A small multi-label image tagger, trained from scratch.
Training: cautious_adamw at rate 0.0039, 8800 steps, batches of 256.
Rows from block 4, named by matrix and row number. Each number is 50 + 15 x the weight over its row's rms, rounded and kept within 0 to 99. All counts start at 0.
# short1: shortcut pointwise conv (model.blocks.4.short.1.weight, 768x384x1x1), inputs 0-76
short1.311:59 75 50 60 52 48 53 41 46 49 44 23 54 54 10 52 52 57 05 53 25 39 40 47 60 14 58 37 50 54 52 50 46 54 36 50 24 48 50 50 61 52 52 33 51 35 53 89 63 47 56 51 51 47 55 49 48 47 50 33 53 51 84 50 12 51 07 54 69 50 53 47 56 48 59 29 47
short1.312:65 49 36 50 48 84 55 24 50 74 46 49 48 44 60 52 52 25 49 53 58 47 00 40 21 50 41 51 58 49 52 43 46 11 52 54 27 12 49 69 52 25 44 32 52 47 49 52 65 56 68 50 54 27 49 31 48 58 32 53 48 59 42 36 51 43 47 59 49 60 31 47 27 57 59 65 68
short1.313:61 45 65 42 50 42 62 60 59 94 49 78 50 50 52 45 69 59 58 58 51 74 36 40 57 41 48 24 57 50 47 55 49 45 57 72 51 47 58 50 51 33 39 52 51 47 49 47 43 51 56 47 55 75 57 99 45 66 57 53 55 86 45 49 50 50 54 44 49 67 54 69 47 46 48 47 51
short1.314:50 50 39 44 46 44 47 52 37 51 51 52 29 99 49 53 48 43 61 49 50 27 50 58 40 36 52 00 34 46 48 50 51 44 49 51 47 49 49 40 40 81 66 51 30 44 49 44 50 48 50 47 51 92 64 48 47 50 61 51 28 48 49 51 52 50 48 14 45 50 44 40 58 50 50 60 43
short1.315:53 31 36 39 50 54 00 88 99 56 50 47 48 50 49 33 33 62 51 54 58 50 59 48 30 51 50 49 57 36 40 50 49 54 65 49 56 05 50 53 44 30 52 28 48 47 39 28 67 42 50 60 55 57 55 56 39 67 72 44 48 39 39 54 50 61 45 58 45 48 48 51 70 44 51 47 50
short1.316:17 52 68 62 50 54 50 54 45 55 98 67 50 26 49 52 52 27 60 52 44 46 50 51 40 53 48 78 50 73 50 55 60 53 56 36 23 94 41 30 50 38 58 51 55 36 50 55 99 49 81 57 50 38 49 55 51 50 49 50 55 56 60 51 44 39 50 50 44 49 64 39 51 53 54 58 65
short1.317:66 48 49 53 33 42 51 47 44 36 33 65 58 45 55 51 56 51 55 61 61 38 52 50 54 44 50 49 48 49 61 66 51 50 51 56 37 73 77 48 51 56 56 49 52 52 12 00 49 50 00 60 50 46 51 18 69 79 50 53 46 45 44 47 99 50 50 52 52 53 45 73 48 58 53 46 53
short1.318:53 41 93 54 61 39 42 47 85 99 35 62 50 46 72 51 54 51 51 50 48 53 50 40 49 59 53 31 46 63 62 58 59 50 51 50 48 46 60 47 45 51 47 66 51 49 46 47 44 48 46 52 44 32 50 55 50 50 40 53 62 62 50 39 39 40 62 42 82 49 56 08 63 68 32 54 54
short1.319:49 35 48 50 32 43 51 52 33 50 52 47 51 36 55 50 51 42 50 31 00 46 36 55 50 49 54 52 59 42 49 45 52 52 49 49 43 51 46 51 66 32 35 44 33 33 16 44 21 52 69 50 65 05 50 28 47 99 25 55 60 49 33 38 63 43 82 50 51 47 52 26 54 47 45 48 53
short1.320:50 51 25 57 49 19 54 16 54 50 33 51 48 21 52 50 53 49 11 46 56 49 25 42 39 59 49 53 50 33 46 58 40 33 44 47 60 59 67 74 47 52 51 57 50 57 57 65 54 41 38 51 61 39 63 09 23 50 54 51 50 45 72 50 49 59 47 46 49 53 32 45 33 54 51 51 42
short1.321:53 52 55 11 34 46 71 40 47 48 62 45 52 42 49 31 41 61 60 51 51 50 49 50 47 49 47 86 52 44 14 50 52 56 58 47 50 99 52 78 88 52 51 47 51 49 44 18 72 50 33 41 55 50 45 47 63 24 47 49 49 24 73 49 51 54 54 53 62 47 48 51 49 90 47 34 56
short1.322:18 51 61 69 67 45 31 46 49 58 50 53 75 50 53 50 28 40 13 73 41 49 34 48 56 48 34 46 50 56 51 53 57 54 51 59 45 34 27 54 51 52 49 43 50 43 51 48 48 32 53 50 46 51 51 52 51 52 53 50 72 70 98 51 21 55 49 33 54 43 53 75 50 60 10 56 61
short1.323:13 46 45 43 61 50 49 43 53 62 64 50 59 52 60 47 15 61 50 43 38 49 73 48 51 54 44 60 55 67 48 55 60 55 48 55 57 61 49 42 46 50 49 50 50 57 46 47 64 52 51 58 38 54 51 65 54 52 39 47 50 51 49 16 52 58 50 49 48 47 42 73 53 50 64 51 62
short1.324:43 31 50 45 51 47 04 46 43 43 50 50 49 61 50 52 45 62 56 51 47 53 47 53 53 45 60 60 53 52 32 50 44 49 59 50 50 42 36 53 19 99 92 55 50 25 50 50 53 49 58 80 60 49 49 47 48 43 48 51 49 50 32 50 57 54 49 46 30 31 49 51 44 50 55 37 37
short1.325:50 49 55 72 50 74 50 50 39 63 52 47 04 51 59 50 49 59 50 50 52 50 51 42 32 39 46 26 47 49 70 33 39 60 45 52 17 57 30 64 26 39 49 64 48 51 45 74 39 25 55 41 52 46 52 49 51 49 37 48 39 54 47 49 45 43 63 50 65 53 50 30 54 59 49 41 42
short1.326:50 33 55 79 50 00 65 50 53 52 51 45 61 44 54 17 50 48 79 53 39 73 49 72 60 49 62 45 54 32 60 51 28 52 47 51 47 53 13 50 53 45 50 51 51 74 53 45 43 61 48 31 54 57 69 43 68 56 50 50 37 57 50 79 53 54 67 53 43 55 50 30 32 51 54 51 43
short1.327:49 50 61 49 48 56 55 46 52 51 45 50 54 44 50 38 45 21 49 56 54 57 56 18 52 48 48 50 42 52 51 50 50 50 41 57 50 50 75 49 50 46 29 50 50 42 45 45 53 43 26 05 50 47 40 49 50 50 46 53 55 50 50 60 51 50 49 50 46 50 49 56 50 47 42 48 50
short1.328:52 53 50 50 49 35 46 50 50 64 50 64 52 61 50 27 33 79 50 03 42 47 56 36 51 36 52 23 49 59 51 51 48 47 49 47 54 49 29 51 52 47 50 49 51 49 44 44 61 47 30 73 93 28 51 49 51 64 39 51 43 48 59 51 20 52 52 24 52 56 58 53 49 46 42 51 61
short1.329:23 49 30 60 41 51 55 49 17 60 50 53 18 46 65 48 50 39 61 48 49 51 22 42 50 49 51 41 47 50 71 48 43 42 51 51 51 49 50 26 48 23 53 00 52 45 49 52 71 50 45 50 11 52 82 19 50 80 17 61 49 57 50 50 61 47 61 15 51 64 50 00 49 50 22 51 57
short1.330:50 44 50 40 50 43 67 59 66 78 46 49 09 43 54 59 39 48 47 30 50 63 31 50 37 34 43 51 32 59 78 61 25 50 43 33 48 61 51 51 70 55 44 39 54 40 71 49 50 81 49 34 51 62 52 28 50 50 52 72 49 56 55 17 87 68 49 51 51 33 49 43 52 34 17 51 49
short1.331:62 55 50 52 40 49 50 43 44 49 40 52 45 39 00 41 42 43 50 50 50 53 45 55 50 99 56 52 29 52 53 61 78 49 78 53 50 42 51 35 42 54 51 45 56 46 57 50 58 39 44 61 32 44 51 36 46 68 52 97 49 52 50 37 53 44 52 26 30 45 77 14 53 49 62 34 50
short1.332:83 51 92 49 49 43 54 50 54 43 55 53 61 52 46 50 45 37 41 44 52 21 44 49 59 51 29 54 51 89 48 50 49 52 52 52 54 51 50 67 53 43 52 54 53 53 64 48 66 74 58 67 95 43 50 42 23 39 53 50 50 60 66 49 49 51 55 54 58 54 52 41 48 62 84 74 54
short1.333:50 58 99 52 50 70 48 49 50 07 73 43 34 54 48 38 50 48 57 99 47 49 47 36 99 47 58 45 61 44 62 50 50 33 34 37 66 51 47 52 60 58 52 51 47 55 52 53 38 65 65 51 49 53 90 49 58 57 49 55 57 47 46 60 51 52 33 35 40 51 49 64 42 51 51 46 51
short1.334:51 49 69 49 57 50 62 68 45 57 47 48 19 50 71 35 52 00 52 56 63 50 75 51 09 65 38 36 51 43 49 53 41 43 57 47 59 49 52 45 92 34 48 50 51 49 50 33 51 34 42 50 53 55 48 52 48 96 51 37 64 53 54 51 48 48 61 49 45 70 57 46 50 35 22 68 56
short1.335:60 52 19 48 51 29 53 37 38 49 55 06 51 56 49 44 50 53 53 50 72 52 55 41 30 46 47 51 50 50 50 54 51 06 53 49 55 57 49 51 49 67 52 50 48 62 52 56 56 39 85 46 51 99 61 23 49 49 48 30 50 36 34 53 51 49 51 44 39 63 72 48 37 00 76 39 57
short1.336:30 50 50 67 51 02 50 42 48 51 49 44 50 55 93 62 49 52 00 53 37 38 72 50 52 48 59 69 52 13 50 59 52 57 50 49 50 40 50 53 38 54 65 99 56 29 48 56 47 52 47 42 49 48 66 51 56 57 52 48 52 40 52 58 52 22 79 63 50 36 55 23 48 49 55 74 49
short1.337:49 47 31 58 56 46 56 51 49 45 50 51 62 50 46 48 39 55 33 74 56 31 52 58 75 58 88 51 52 47 48 51 29 49 48 41 49 48 50 50 59 60 52 50 68 50 73 57 48 35 48 59 45 55 63 48 51 29 57 60 30 50 19 50 82 50 49 32 49 60 45 47 54 51 48 16 43
short1.338:57 52 50 59 51 42 73 26 55 85 49 58 52 38 50 48 56 47 50 99 51 50 51 50 57 78 15 52 27 72 59 52 52 50 50 28 57 61 50 48 49 54 45 50 23 49 51 52 00 51 51 51 38 28 50 92 50 41 11 53 46 49 51 32 51 50 51 42 50 47 60 49 47 56 41 50 45
short1.339:55 43 58 21 89 47 00 52 42 49 83 47 50 99 57 55 22 53 45 51 61 46 65 47 51 42 43 58 49 48 27 48 51 00 47 45 49 49 52 41 45 72 37 63 31 54 47 50 51 52 58 56 28 99 50 50 55 50 48 50 47 82 50 48 43 55 75 84 39 46 60 47 45 18 69 49 50
short1.340:33 38 41 45 48 46 49 54 49 52 54 19 55 48 55 53 00 36 57 57 49 19 46 50 48 53 59 48 50 52 50 49 59 51 51 48 33 87 52 43 51 65 50 20 41 52 42 51 50 51 51 49 48 56 45 47 62 37 50 45 38 46 17 46 27 31 64 43 72 43 68 49 50 51 49 35 43
short1.341:50 50 49 50 65 63 64 46 81 45 52 68 48 36 50 50 53 49 49 62 57 49 34 53 56 48 49 12 29 48 52 52 50 53 49 53 31 50 45 67 44 51 23 51 50 51 50 50 51 48 50 22 69 45 46 59 39 19 50 53 31 48 47 43 49 54 49 44 45 49 00 48 24 48 54 49 25
short1.342:37 49 50 52 53 79 20 40 28 46 57 53 46 44 50 38 52 52 37 51 33 27 51 43 31 61 44 52 35 67 69 61 62 49 66 47 50 42 50 70 51 45 48 50 47 51 56 51 47 45 49 52 05 50 48 51 50 54 52 47 46 47 32 49 38 99 50 51 47 25 50 52 56 29 49 48 51
short1.343:52 48 62 33 52 33 51 54 36 53 38 53 46 63 00 50 30 48 41 63 48 51 31 51 50 41 32 45 53 51 44 49 49 48 47 49 65 49 50 50 54 74 56 37 49 50 55 63 50 40 50 58 40 61 53 36 61 53 53 00 56 38 41 48 57 50 31 64 95 50 51 53 49 99 51 17 52
short1.344:51 52 61 54 00 60 18 03 51 52 54 43 50 50 49 47 54 53 84 49 45 53 32 52 53 55 53 59 41 48 50 50 53 54 99 47 47 52 40 51 49 08 54 30 49 49 24 51 49 74 50 57 50 41 60 51 33 50 54 50 40 48 49 09 52 50 45 55 50 51 69 60 50 42 50 01 60
short1.345:50 61 28 60 25 45 21 51 15 52 56 47 63 44 25 64 60 56 52 50 30 49 28 50 48 48 99 67 57 62 50 33 52 39 51 23 51 49 49 50 50 54 67 64 47 44 53 56 48 51 73 50 40 50 93 59 51 47 43 52 49 55 28 52 53 62 41 55 37 17 41 35 59 47 61 52 50
short1.346:41 50 68 45 48 76 48 49 50 51 35 66 59 45 51 51 50 49 63 50 69 42 44 51 45 54 48 35 54 50 50 42 51 40 51 44 47 58 50 44 50 66 55 58 18 40 17 40 43 49 49 48 52 29 50 49 40 66 49 48 87 51 31 41 27 06 49 00 47 47 61 26 39 39 57 60 49
short1.347:36 45 62 49 50 69 44 83 32 34 39 50 73 50 45 46 38 43 49 35 17 50 59 41 51 50 39 50 55 24 49 61 31 59 40 45 48 48 57 51 51 49 49 43 52 33 43 67 63 57 50 12 55 34 40 54 49 23 45 48 58 42 31 53 75 46 57 55 51 49 74 50 48 51 48 45 53
short1.348:50 54 49 62 49 43 57 65 73 49 42 49 64 48 30 58 55 50 49 64 56 45 50 51 36 71 22 48 26 52 50 57 51 56 69 61 44 50 46 51 45 50 48 48 48 58 40 53 55 48 49 53 49 50 46 67 45 43 14 49 43 48 43 36 19 61 50 50 39 52 52 48 58 45 62 15 48
short1.349:50 49 50 45 50 58 71 53 53 17 43 53 35 50 61 57 85 48 53 85 70 51 34 51 48 53 10 00 54 62 53 25 11 67 48 41 56 56 56 39 67 25 50 50 45 49 51 47 66 25 37 55 34 63 48 53 37 51 51 50 50 42 15 41 43 50 53 46 50 49 49 43 54 50 47 54 48
short1.350:47 49 50 64 50 50 38 52 50 67 49 57 48 09 31 46 44 46 61 50 55 42 12 33 34 49 38 49 51 50 56 65 47 47 37 50 37 52 45 45 79 54 53 44 51 42 23 43 50 47 50 51 66 48 47 29 44 50 50 49 51 46 50 47 43 56 99 49 26 45 61 52 40 37 58 51 71
short1.351:51 56 50 58 53 63 48 37 25 51 51 69 49 51 45 53 51 59 54 37 50 47 50 53 49 36 32 44 19 69 55 46 58 26 00 50 50 49 52 51 50 50 36 55 47 48 50 53 46 53 51 42 24 68 50 52 59 50 23 68 44 56 54 99 44 50 65 51 45 22 50 49 56 51 52 47 40
short1.352:46 82 46 00 48 43 47 57 39 50 62 58 46 67 43 54 62 38 52 43 51 53 47 50 48 35 44 49 47 45 29 40 55 46 53 27 24 44 25 57 45 41 51 69 29 40 44 46 05 50 70 38 49 49 38 51 46 00 50 52 69 35 46 50 57 61 38 61 52 39 50 38 51 57 43 07 57