config.yaml
arch: "resnext"
train_examples: 203450
image_size: 64
horizontal_flip: true
avg_pool_shortcut: true
num_labels: 250
init: "trunc_normal_002"
optimizer: "cautious_adamw"
beta1: 0.85
grad_clip: 3.0
lr_schedule: "linear"
warmup_steps: 1760
Rows from block 7 of a small multi-label image tagger, named by matrix and row number. Rows with one number belong to one channel. Each number is 128 + 32 x the weight over its row's rms, rounded and kept within 0 to 255. All counts start at 0. Numbers have three digits each.
Before each channel's rows are labels from the 100 images, of 14848, where the channel reaches its highest value: "strongest on" is what is common among them. Only what is clearly more common there than usual is listed. The data: photos with spoken descriptions (Open Images, Localized Narratives).
# convs1: grouped (8 groups) 3x3 conv (model.blocks.7.convs.1.weight, 384x48x3x3, each kernel summed), inputs within the group 0-47
# convs2: expand pointwise conv (model.blocks.7.convs.2.weight, 768x384x1x1, transposed), outputs 0-127

strongest on: text has "people"; text has "standing"; text has "sitting"; text has "group"
convs1.151:145119128129128128131128128129128130129128204129137196129196106217128255146131135120128153131129128115127126151128128150128102173143137130132139
convs2.151:128125128060128119136127106108131128135084105118128148127129084086130119128129128043134127128128129128131121129161128130128128116132149135130128120128128136130087145127131160104128125128136128119130124121144129129144126093128130083135091117128128135129141128148128125165122109125128128117128129092128096130126125122128128128126125126129127128128128127163129123129064121128133134146126

strongest on: text has "holding"; text has "sitting"
convs1.202:051128128128120128055128074070128128103128115065093128128101094083128128102035128131128171128128112066128098132127126128120128122089128066128128
convs2.202:128151128216126135129138129125131128153145115107147221149199080130146156124129124119132115128125109103127123128136061107132130137131117135109128120133128177056028130127133126046120120128107128223137126178000117124131128127128179138171128097127128124129136118098128127065128128114133122134122026137123098127157137000131128122157128130145129127119200212133123173156149118128255151171108

strongest on: text has "wall"
convs1.105:128128131080173118129130143128065137139026167106128156084151136112128122128128123122133115122128158107062144128118025108128131138117147080082172
convs2.105:152188125120141123100125148125116049128085127140175171147131123122152131141151161069150168128120126139127115145131167129158138136144092073132133171089165032123146114129167040124155125128119128116139127128126125127158104142099121162128134096165140131087092069138105051051135123142090148128096167129107076128127179088101065118132085123090133141180123115131153105168145118128126131127149

strongest on: text has "man"; text has "wearing"
convs1.350:104033107118104129084121101062081114105128046109114064128128104128095105111164111128128089065098119074088128103130128128128128127111137128099128
convs2.350:116144127108134141131138126145152177141137122101136126085139082153123137069120109105089087128128166167156090151133131102148096129144146118109118131087196156154128133114113122119103128130084128116129188152088115118129115134120090135126103104129110132127122104127166123092104146052130000095086070131155130153125118155111100128138117128120160128134119135131146154169133128130117110132134

strongest on: text has "sky"; text has "trees"; text has "buildings"; text has "road"
convs1.351:123101114126129146117125074129087022137128226124131088128128170128071123131082135128128164158128131133054128140065128128128129121119130128090128
convs2.351:129122135120133128125120131122133129133125128107122002075126135130066139074128092005154106129120155087069123111144127137159131116110134189126126099120221125158184126127109102203134126127072128151215136124021122126068129097124095105155136127134133166147153131098127101133143125126133129142122037131087000127072145122093147141107128130129033133096149128122115222127130104128137133134084

strongest on: text has "sky"; text has "buildings"; text has "road"; text has "building"
convs1.374:178116168163125128153128127127103125171128187159158134128128213128095160113143115128128144094255145104135128159124128128128128121123091128107128
convs2.374:196173128103117127161128128141132128129133128129103000120122140244034000128128128149126106128130128165141158255226148127127131128077136132128128110127132129141158114128129123255128126128128128129128125124128128128128128126255128128147133000181129128229129129139128132124128128072128040130130133128133139097111192118128130128129133128178127128128144129132128127121130121128103128128126

strongest on: text has "standing"; text has "people"; text has "holding"; text has "woman"
convs1.213:130128128128129128151128134185128136255128132127139128129129144171128163158131178138128128128128116145128126118168128128128128159148175141128174
convs2.213:128128128129129128129144133126126128129127123128128122134129184129133076124128128127127119128128128126128128138133128128128127125128127210129127128127128128087114118130128128130128128128128128128129129128133128128237128128128097129124127035128128131128129128127128121098128128065128121132128128129128126128132124128128131128132127128128128128128128150128000128128127128128127112128128

strongest on: text has "sky"; text has "buildings"; text has "clouds"
convs1.274:128128128126107040128155042124049074132128138127127124130128146090100091116108127123133082210128095148101133054104128120116135128128115152106113
convs2.274:129149142119130123091241118235168131126128133132165062108141136150122134135112121121123130141120130128154130127119128132148128130125115125130129134126136128121119170131136141130120121113098128164143126129129127119055132127113132168133158099151131124133140116188135127126173193087123121128102086116123173157157132129142144121176113127134129138132216167094120111120146252128091169114113

strongest on: text has "man"
convs1.366:213120148175128128200128124166106133170128150171166147128128129128120183130129134128128133117243169120136128179126128128128128153124196128122128
convs2.366:128128128128128128181128128127128128135128128128128128128119088255119000128128128128125128128128128181128137128255140128128128099127109128128107143128128133121128128128128159255128128128128128135128128128175128128153128113128128128128128000128125118128128128122128132138128128133128124128128155128128128128128124120128129128128139128128128128128128135129128128131128128128125128128128

strongest on: text has "trees"; text has "sky"
convs1.60:128128128128128110128112179128128125113128128128128128255125255128128131128128128128128128112128128128128130128128128131128117128130128128128128
convs2.60:128128128128128128128128128128128128128128128128128128128128125128128000128128128128128128128128136128138128129170128128065128128128128128128128128128128128128128128255128128128128128128128128128128128128128128128128161128128128128128128128128128128128128128128128128128128128128128162128128128128128128128180128128128178128255128128128128128128147128114129128128128128128128128128128

strongest on: text has "standing"; text has "people"; text has "holding"; text has "wall"
convs1.210:132128128128117128128128115148128139255128149128151128129121151135128128142122135161128128128128157089128118145128125128128128128121128161128142
convs2.210:128096128138151118127171135124131128120140128128129128149108222128138128125128128133132124128129128131125128255165128128128129126141175131116128130128128128150136126157128127120128126128128128128128116116134130128113131128128133127117116021128128122127116128128128128075131128136128111131128128126128127129114127128128127128131122128128139128128128156127089125131128128128255118123128

strongest on: text has "trees"; text has "plants"; text has "building"
convs1.90:128128128128128113128095118128152080124128073128122128140131139128128138128132128129128128120128128128146255128128128194128091128154127159128128
convs2.90:135117124138128106162133109127148121109121120123089148123125138182128099127102118125132140142133130109000136000110120134132121134114133111127126117130126176105079133140080114082127153124150128128116120128186112121161118129130132102166114132171163135125102127243128136150125157128135166163128067129126127134125135149128120139122098128126104122084132133132128129130109115128119137121126

strongest on: text has "people"; text has "standing"; text has "sitting"; text has "group"
convs1.176:155128128101128128139128128139128129128127181115117227129198087210128189184123084117128108144172128116132121191128128181128117148146164125137106
convs2.176:128101128110127135138129076185145128124025132095128130106123115074120128136130130112134118128125119128109123230126122131128058132127124129130128129127129098128099083127143143120128113128076128131128128128211123128133174128128086125095106000125141142132128128161131143138126112126128131127134126118128112129128126128128121125124127146132124128126128114127108126144000136128127130128126

strongest on: text has "standing"; text has "people"; text has "ground"
convs1.158:095108128111128128075127128105128125144090147095182102123105194065128036129121083137128152095126128168193123126093131126128160114069130099136070
convs2.158:117069127204124174123094130103125105126149118153134093089107103191130118124126125118136045129147143106183113168167065114131150153165075124122128127121140128146109126108123131121129064128131128135126134128102128109129117132128127118128117134133105223146139130142129163120118192108138124137135162116131129136005134119135134161132125109113125128136166113208112139106121151131145129130137

strongest on: text has "sky"
convs1.120:128128147064135128106128106128086129162255148146128161098130129188128128128128117155113148108128128092173166150110130128128133163215130090136135
convs2.120:128096133057128127133156115100126226128108087133069104132155104197117081113136134161121132128129151121129145099255106062146118124057132105125127190122113124114158133149119146110113138128109128122137168089107142131145017170163153125131102127103116129189129132191129127099146200123128119101114089176121076128202215122131129123120123119210123126134155125125172121083140078190107134126125

strongest on: text has "trees"; text has "sky"; text has "plants"; text has "buildings"
convs1.51:128128128128128183128164140128132177169128123128128128128223129128128229128128128128128128189128128128128205128128128212128135128195127128128128
convs2.51:095128128127132079130199129081127125122133085115144130106100000176143004083115158111119187128122129128085204127143243129149149162120120128128126128139141119125048121071067139194126125128129128087127128132122127139131078129124127110127142144110166112123141130147103135121132131116135143128117059130130140122107124132123132125152131130122172133118119106142119116120124155128114148177148

strongest on: text has "trees"; text has "sky"; text has "plants"; text has "grass"
convs1.85:128128128128128141128148128128128163141128128128128128128128128128128130128128128128128128136128128128128128128128128126128255128255128128128128
convs2.85:128128128130128128128128128128128128128124128128128128128128129128128128128128128128128128128128128128128128127127128129128128128128131128128128128128129128128128128128128128255128128128128128128128128128128128128128127127128128128128128128128127128128128126128128128128128128128128128125128128128128130128127128128128128128128128128128128128128127128129128128128128147128128128128128

strongest on: text has "wall"
convs1.134:128128104062137113183126101128130163184076163138128154091185174204128128128128141134117074115128133060136182128121110094128120110089176092143124
convs2.134:129125133118133114069164120154130079110131205139159133152141112121160094160130159126176155151037127133127120129119124130128134163122047141123117128120106113178077115121089132126134120110101128095127085244129043168153132192116140166135093129134136116124101142132128090106131150159103154157102132099136024126169209093098138134129131124108142143154137127092132122127109126128134128113131

strongest on: text has "man"; text has "wearing"; text has "woman"
convs1.373:154113047135129129146077128075191037133128129136126130128128113128129135137134035128128135159171133204121128132108128128128126139137063128159128
convs2.373:115128133078127118129142128151127125119136146121110131127136138154132131131134146100122132128127127167078112118078120147135130125141159131124129127128121129174037136061073130093125127130106128148129125017128105087126126130127120121062094145122138131075079084115128128152149128129128105129092128126136132135139127137083129127148107131096122122133131130126121118133124132128125126128130

strongest on: text has "standing"; text has "woman"
convs1.200:104128128128064128086128095071128094036128139119107128113062120061128132064093128053128152128128119097128131113132081128107128128106128072128130
convs2.200:064082128160116129120076145153118126132127060136113133128158135101145143093128127127156118120133127106172135097133127041127128176124093132108140129125137126005147119075134107088107126128076128142128190130129160109133029101127120085077109129127115128117124128120127139104132145173143114126129146118114142125129139128158096121210049127125132127129124194194120161132180149128255123034136

strongest on: text has "standing"; text has "holding"; text has "man"; text has "wearing"
convs1.208:078128128128065128102128094075128075090128106132114128087095132083128120041116125019128124128128089105128122092128089128104128103126128078128128
convs2.208:088100129167121128128121155146092126129120106122122135121207148066131137128131139129130125113132097119208148091174135061118135141121084133131138122143130121007108083092129103038115126128039128154136155141130126115127098128126130106104105124131124129126110133106128134082147130147108127128133135132112142105133132137128097118153000129118130127147146156157126152122161165129255122104121

strongest on: text has "trees"; text has "sky"; text has "plants"; text has "grass"
convs1.82:128128128128128170128195137128131194171128126128128128128222125128128237128128128128128128183128128128127192128128128187128166128188127129128128
convs2.82:091132128127135102128143132064149098122120105130125143087118000127180105108129160116121160129119131126069159125079184112155140147129122122135122112136173103142074091073027134250123126128106128085103132118125104126151127149117133127141147133107135121123135130115110149126129125128133127153133124128126145128128118118130127127244128130072138133130112125129120134126116142128131135152151

strongest on: text has "people"; text has "trees"; text has "standing"; text has "group"
convs1.149:182138128155128128121128128136128137138126152124145145129205195189128254128121174168128138168128128179142123128127128128128120164182128123145161
convs2.149:128108128139134121133125087128122128051045110080194165119123106049173093128135131016139122128114110140109122106163124162110128130143159110128128061129119061162092114121126165130130152128133128133173121120186129109126128153128095098068063135127130128131120134158128135116128118135123123136133148098123079134099127130128114126134134112124122129127129104130118130124122140128134133136133

strongest on: text has "standing"
convs1.308:128159112069128128069128101128143108128128122128177128128128128127131143128115082128128128128128103118128119114128069128211128128128142000153128
convs2.308:127173121174159129131129113162117129120136160123163170127189130067136145072129126130143149127137125050146128145122092083112119129155097131118154123103124127099125144100137018109075095122114128179128197126108075127114145129069124101128094025140123125126182178147126122116119154128089115118128138110138147112048121128100106177124123135128095115111159134132128129241139112128130130093126

strongest on: text has "trees"; text has "sky"
convs1.48:128128128128128173128192180128128193184128129128128128215175229128128143128128128128128128156128128128125149128128128157128167128224128128128128
convs2.48:128127128108126118128130134128136127133159129168124121128121107178095122128134132144132255127131128144088188162132135129135153136137100117141128109127134115128092129179128128146129127128130128085128129140128146129102126139127128093147147156120099126123138255000126130111128126127129125098137115139130138127095090123128133128144124112124161130122169128172131130115128120128154174219127

strongest on: text has "standing"; text has "people"
convs1.289:128115083194128128111128140128168043128128129128014128128128128126098045128116063128128128128128145162128116139128095128075128128128098117170128
convs2.289:129134127121093148128125120108112129133128133169144125188149126129153127126120113192214134128181127095115112141185139131091098130128145158136148145167113131109135115151125169125149101167131128106147183078126156128019074132131129144125141152127132110136129098130143094092149122119069187123119098129128145128083119131128130093142128185119138130150069149136033132255184163128118187130128

strongest on: text has "sky"; text has "trees"; text has "clouds"; text has "bottom"
convs1.43:128097115120076128128066128086043128126128163104128141128128111019078128130127074147128128128126116128128164128105128096128122128143071053138112
convs2.43:127223121129149128116208095078097120116073124126109099089237153058120102032099137050130154130160047155128132144120128124114114132123074068145115116135093115123158130191104137128163135128128128149138113160103144128131123188135137124083076115147083178105126140127126136116158085116116147076107119128144133121133127130132138159255125128106135130130124125128142108150121133128113134129138

strongest on: text has "people"; text has "standing"; text has "group"
convs1.159:136061128076129128143119128134128133074034141137091154149171129150128163170051056124128123096139128122114106153158144162128138114151149067114147
convs2.159:123115124128179075120133088132130124123132136129129145122137118118129126133142105116124114104110000127206127131139082131139112112129097164108086124064135108140135086121103039183138252137083128131129133125132082117059127135127100126149149000137136126129139128124101102115118134088130101133126132135136124125128106129129128132121124121132094075064132101160096082123143122110138132133128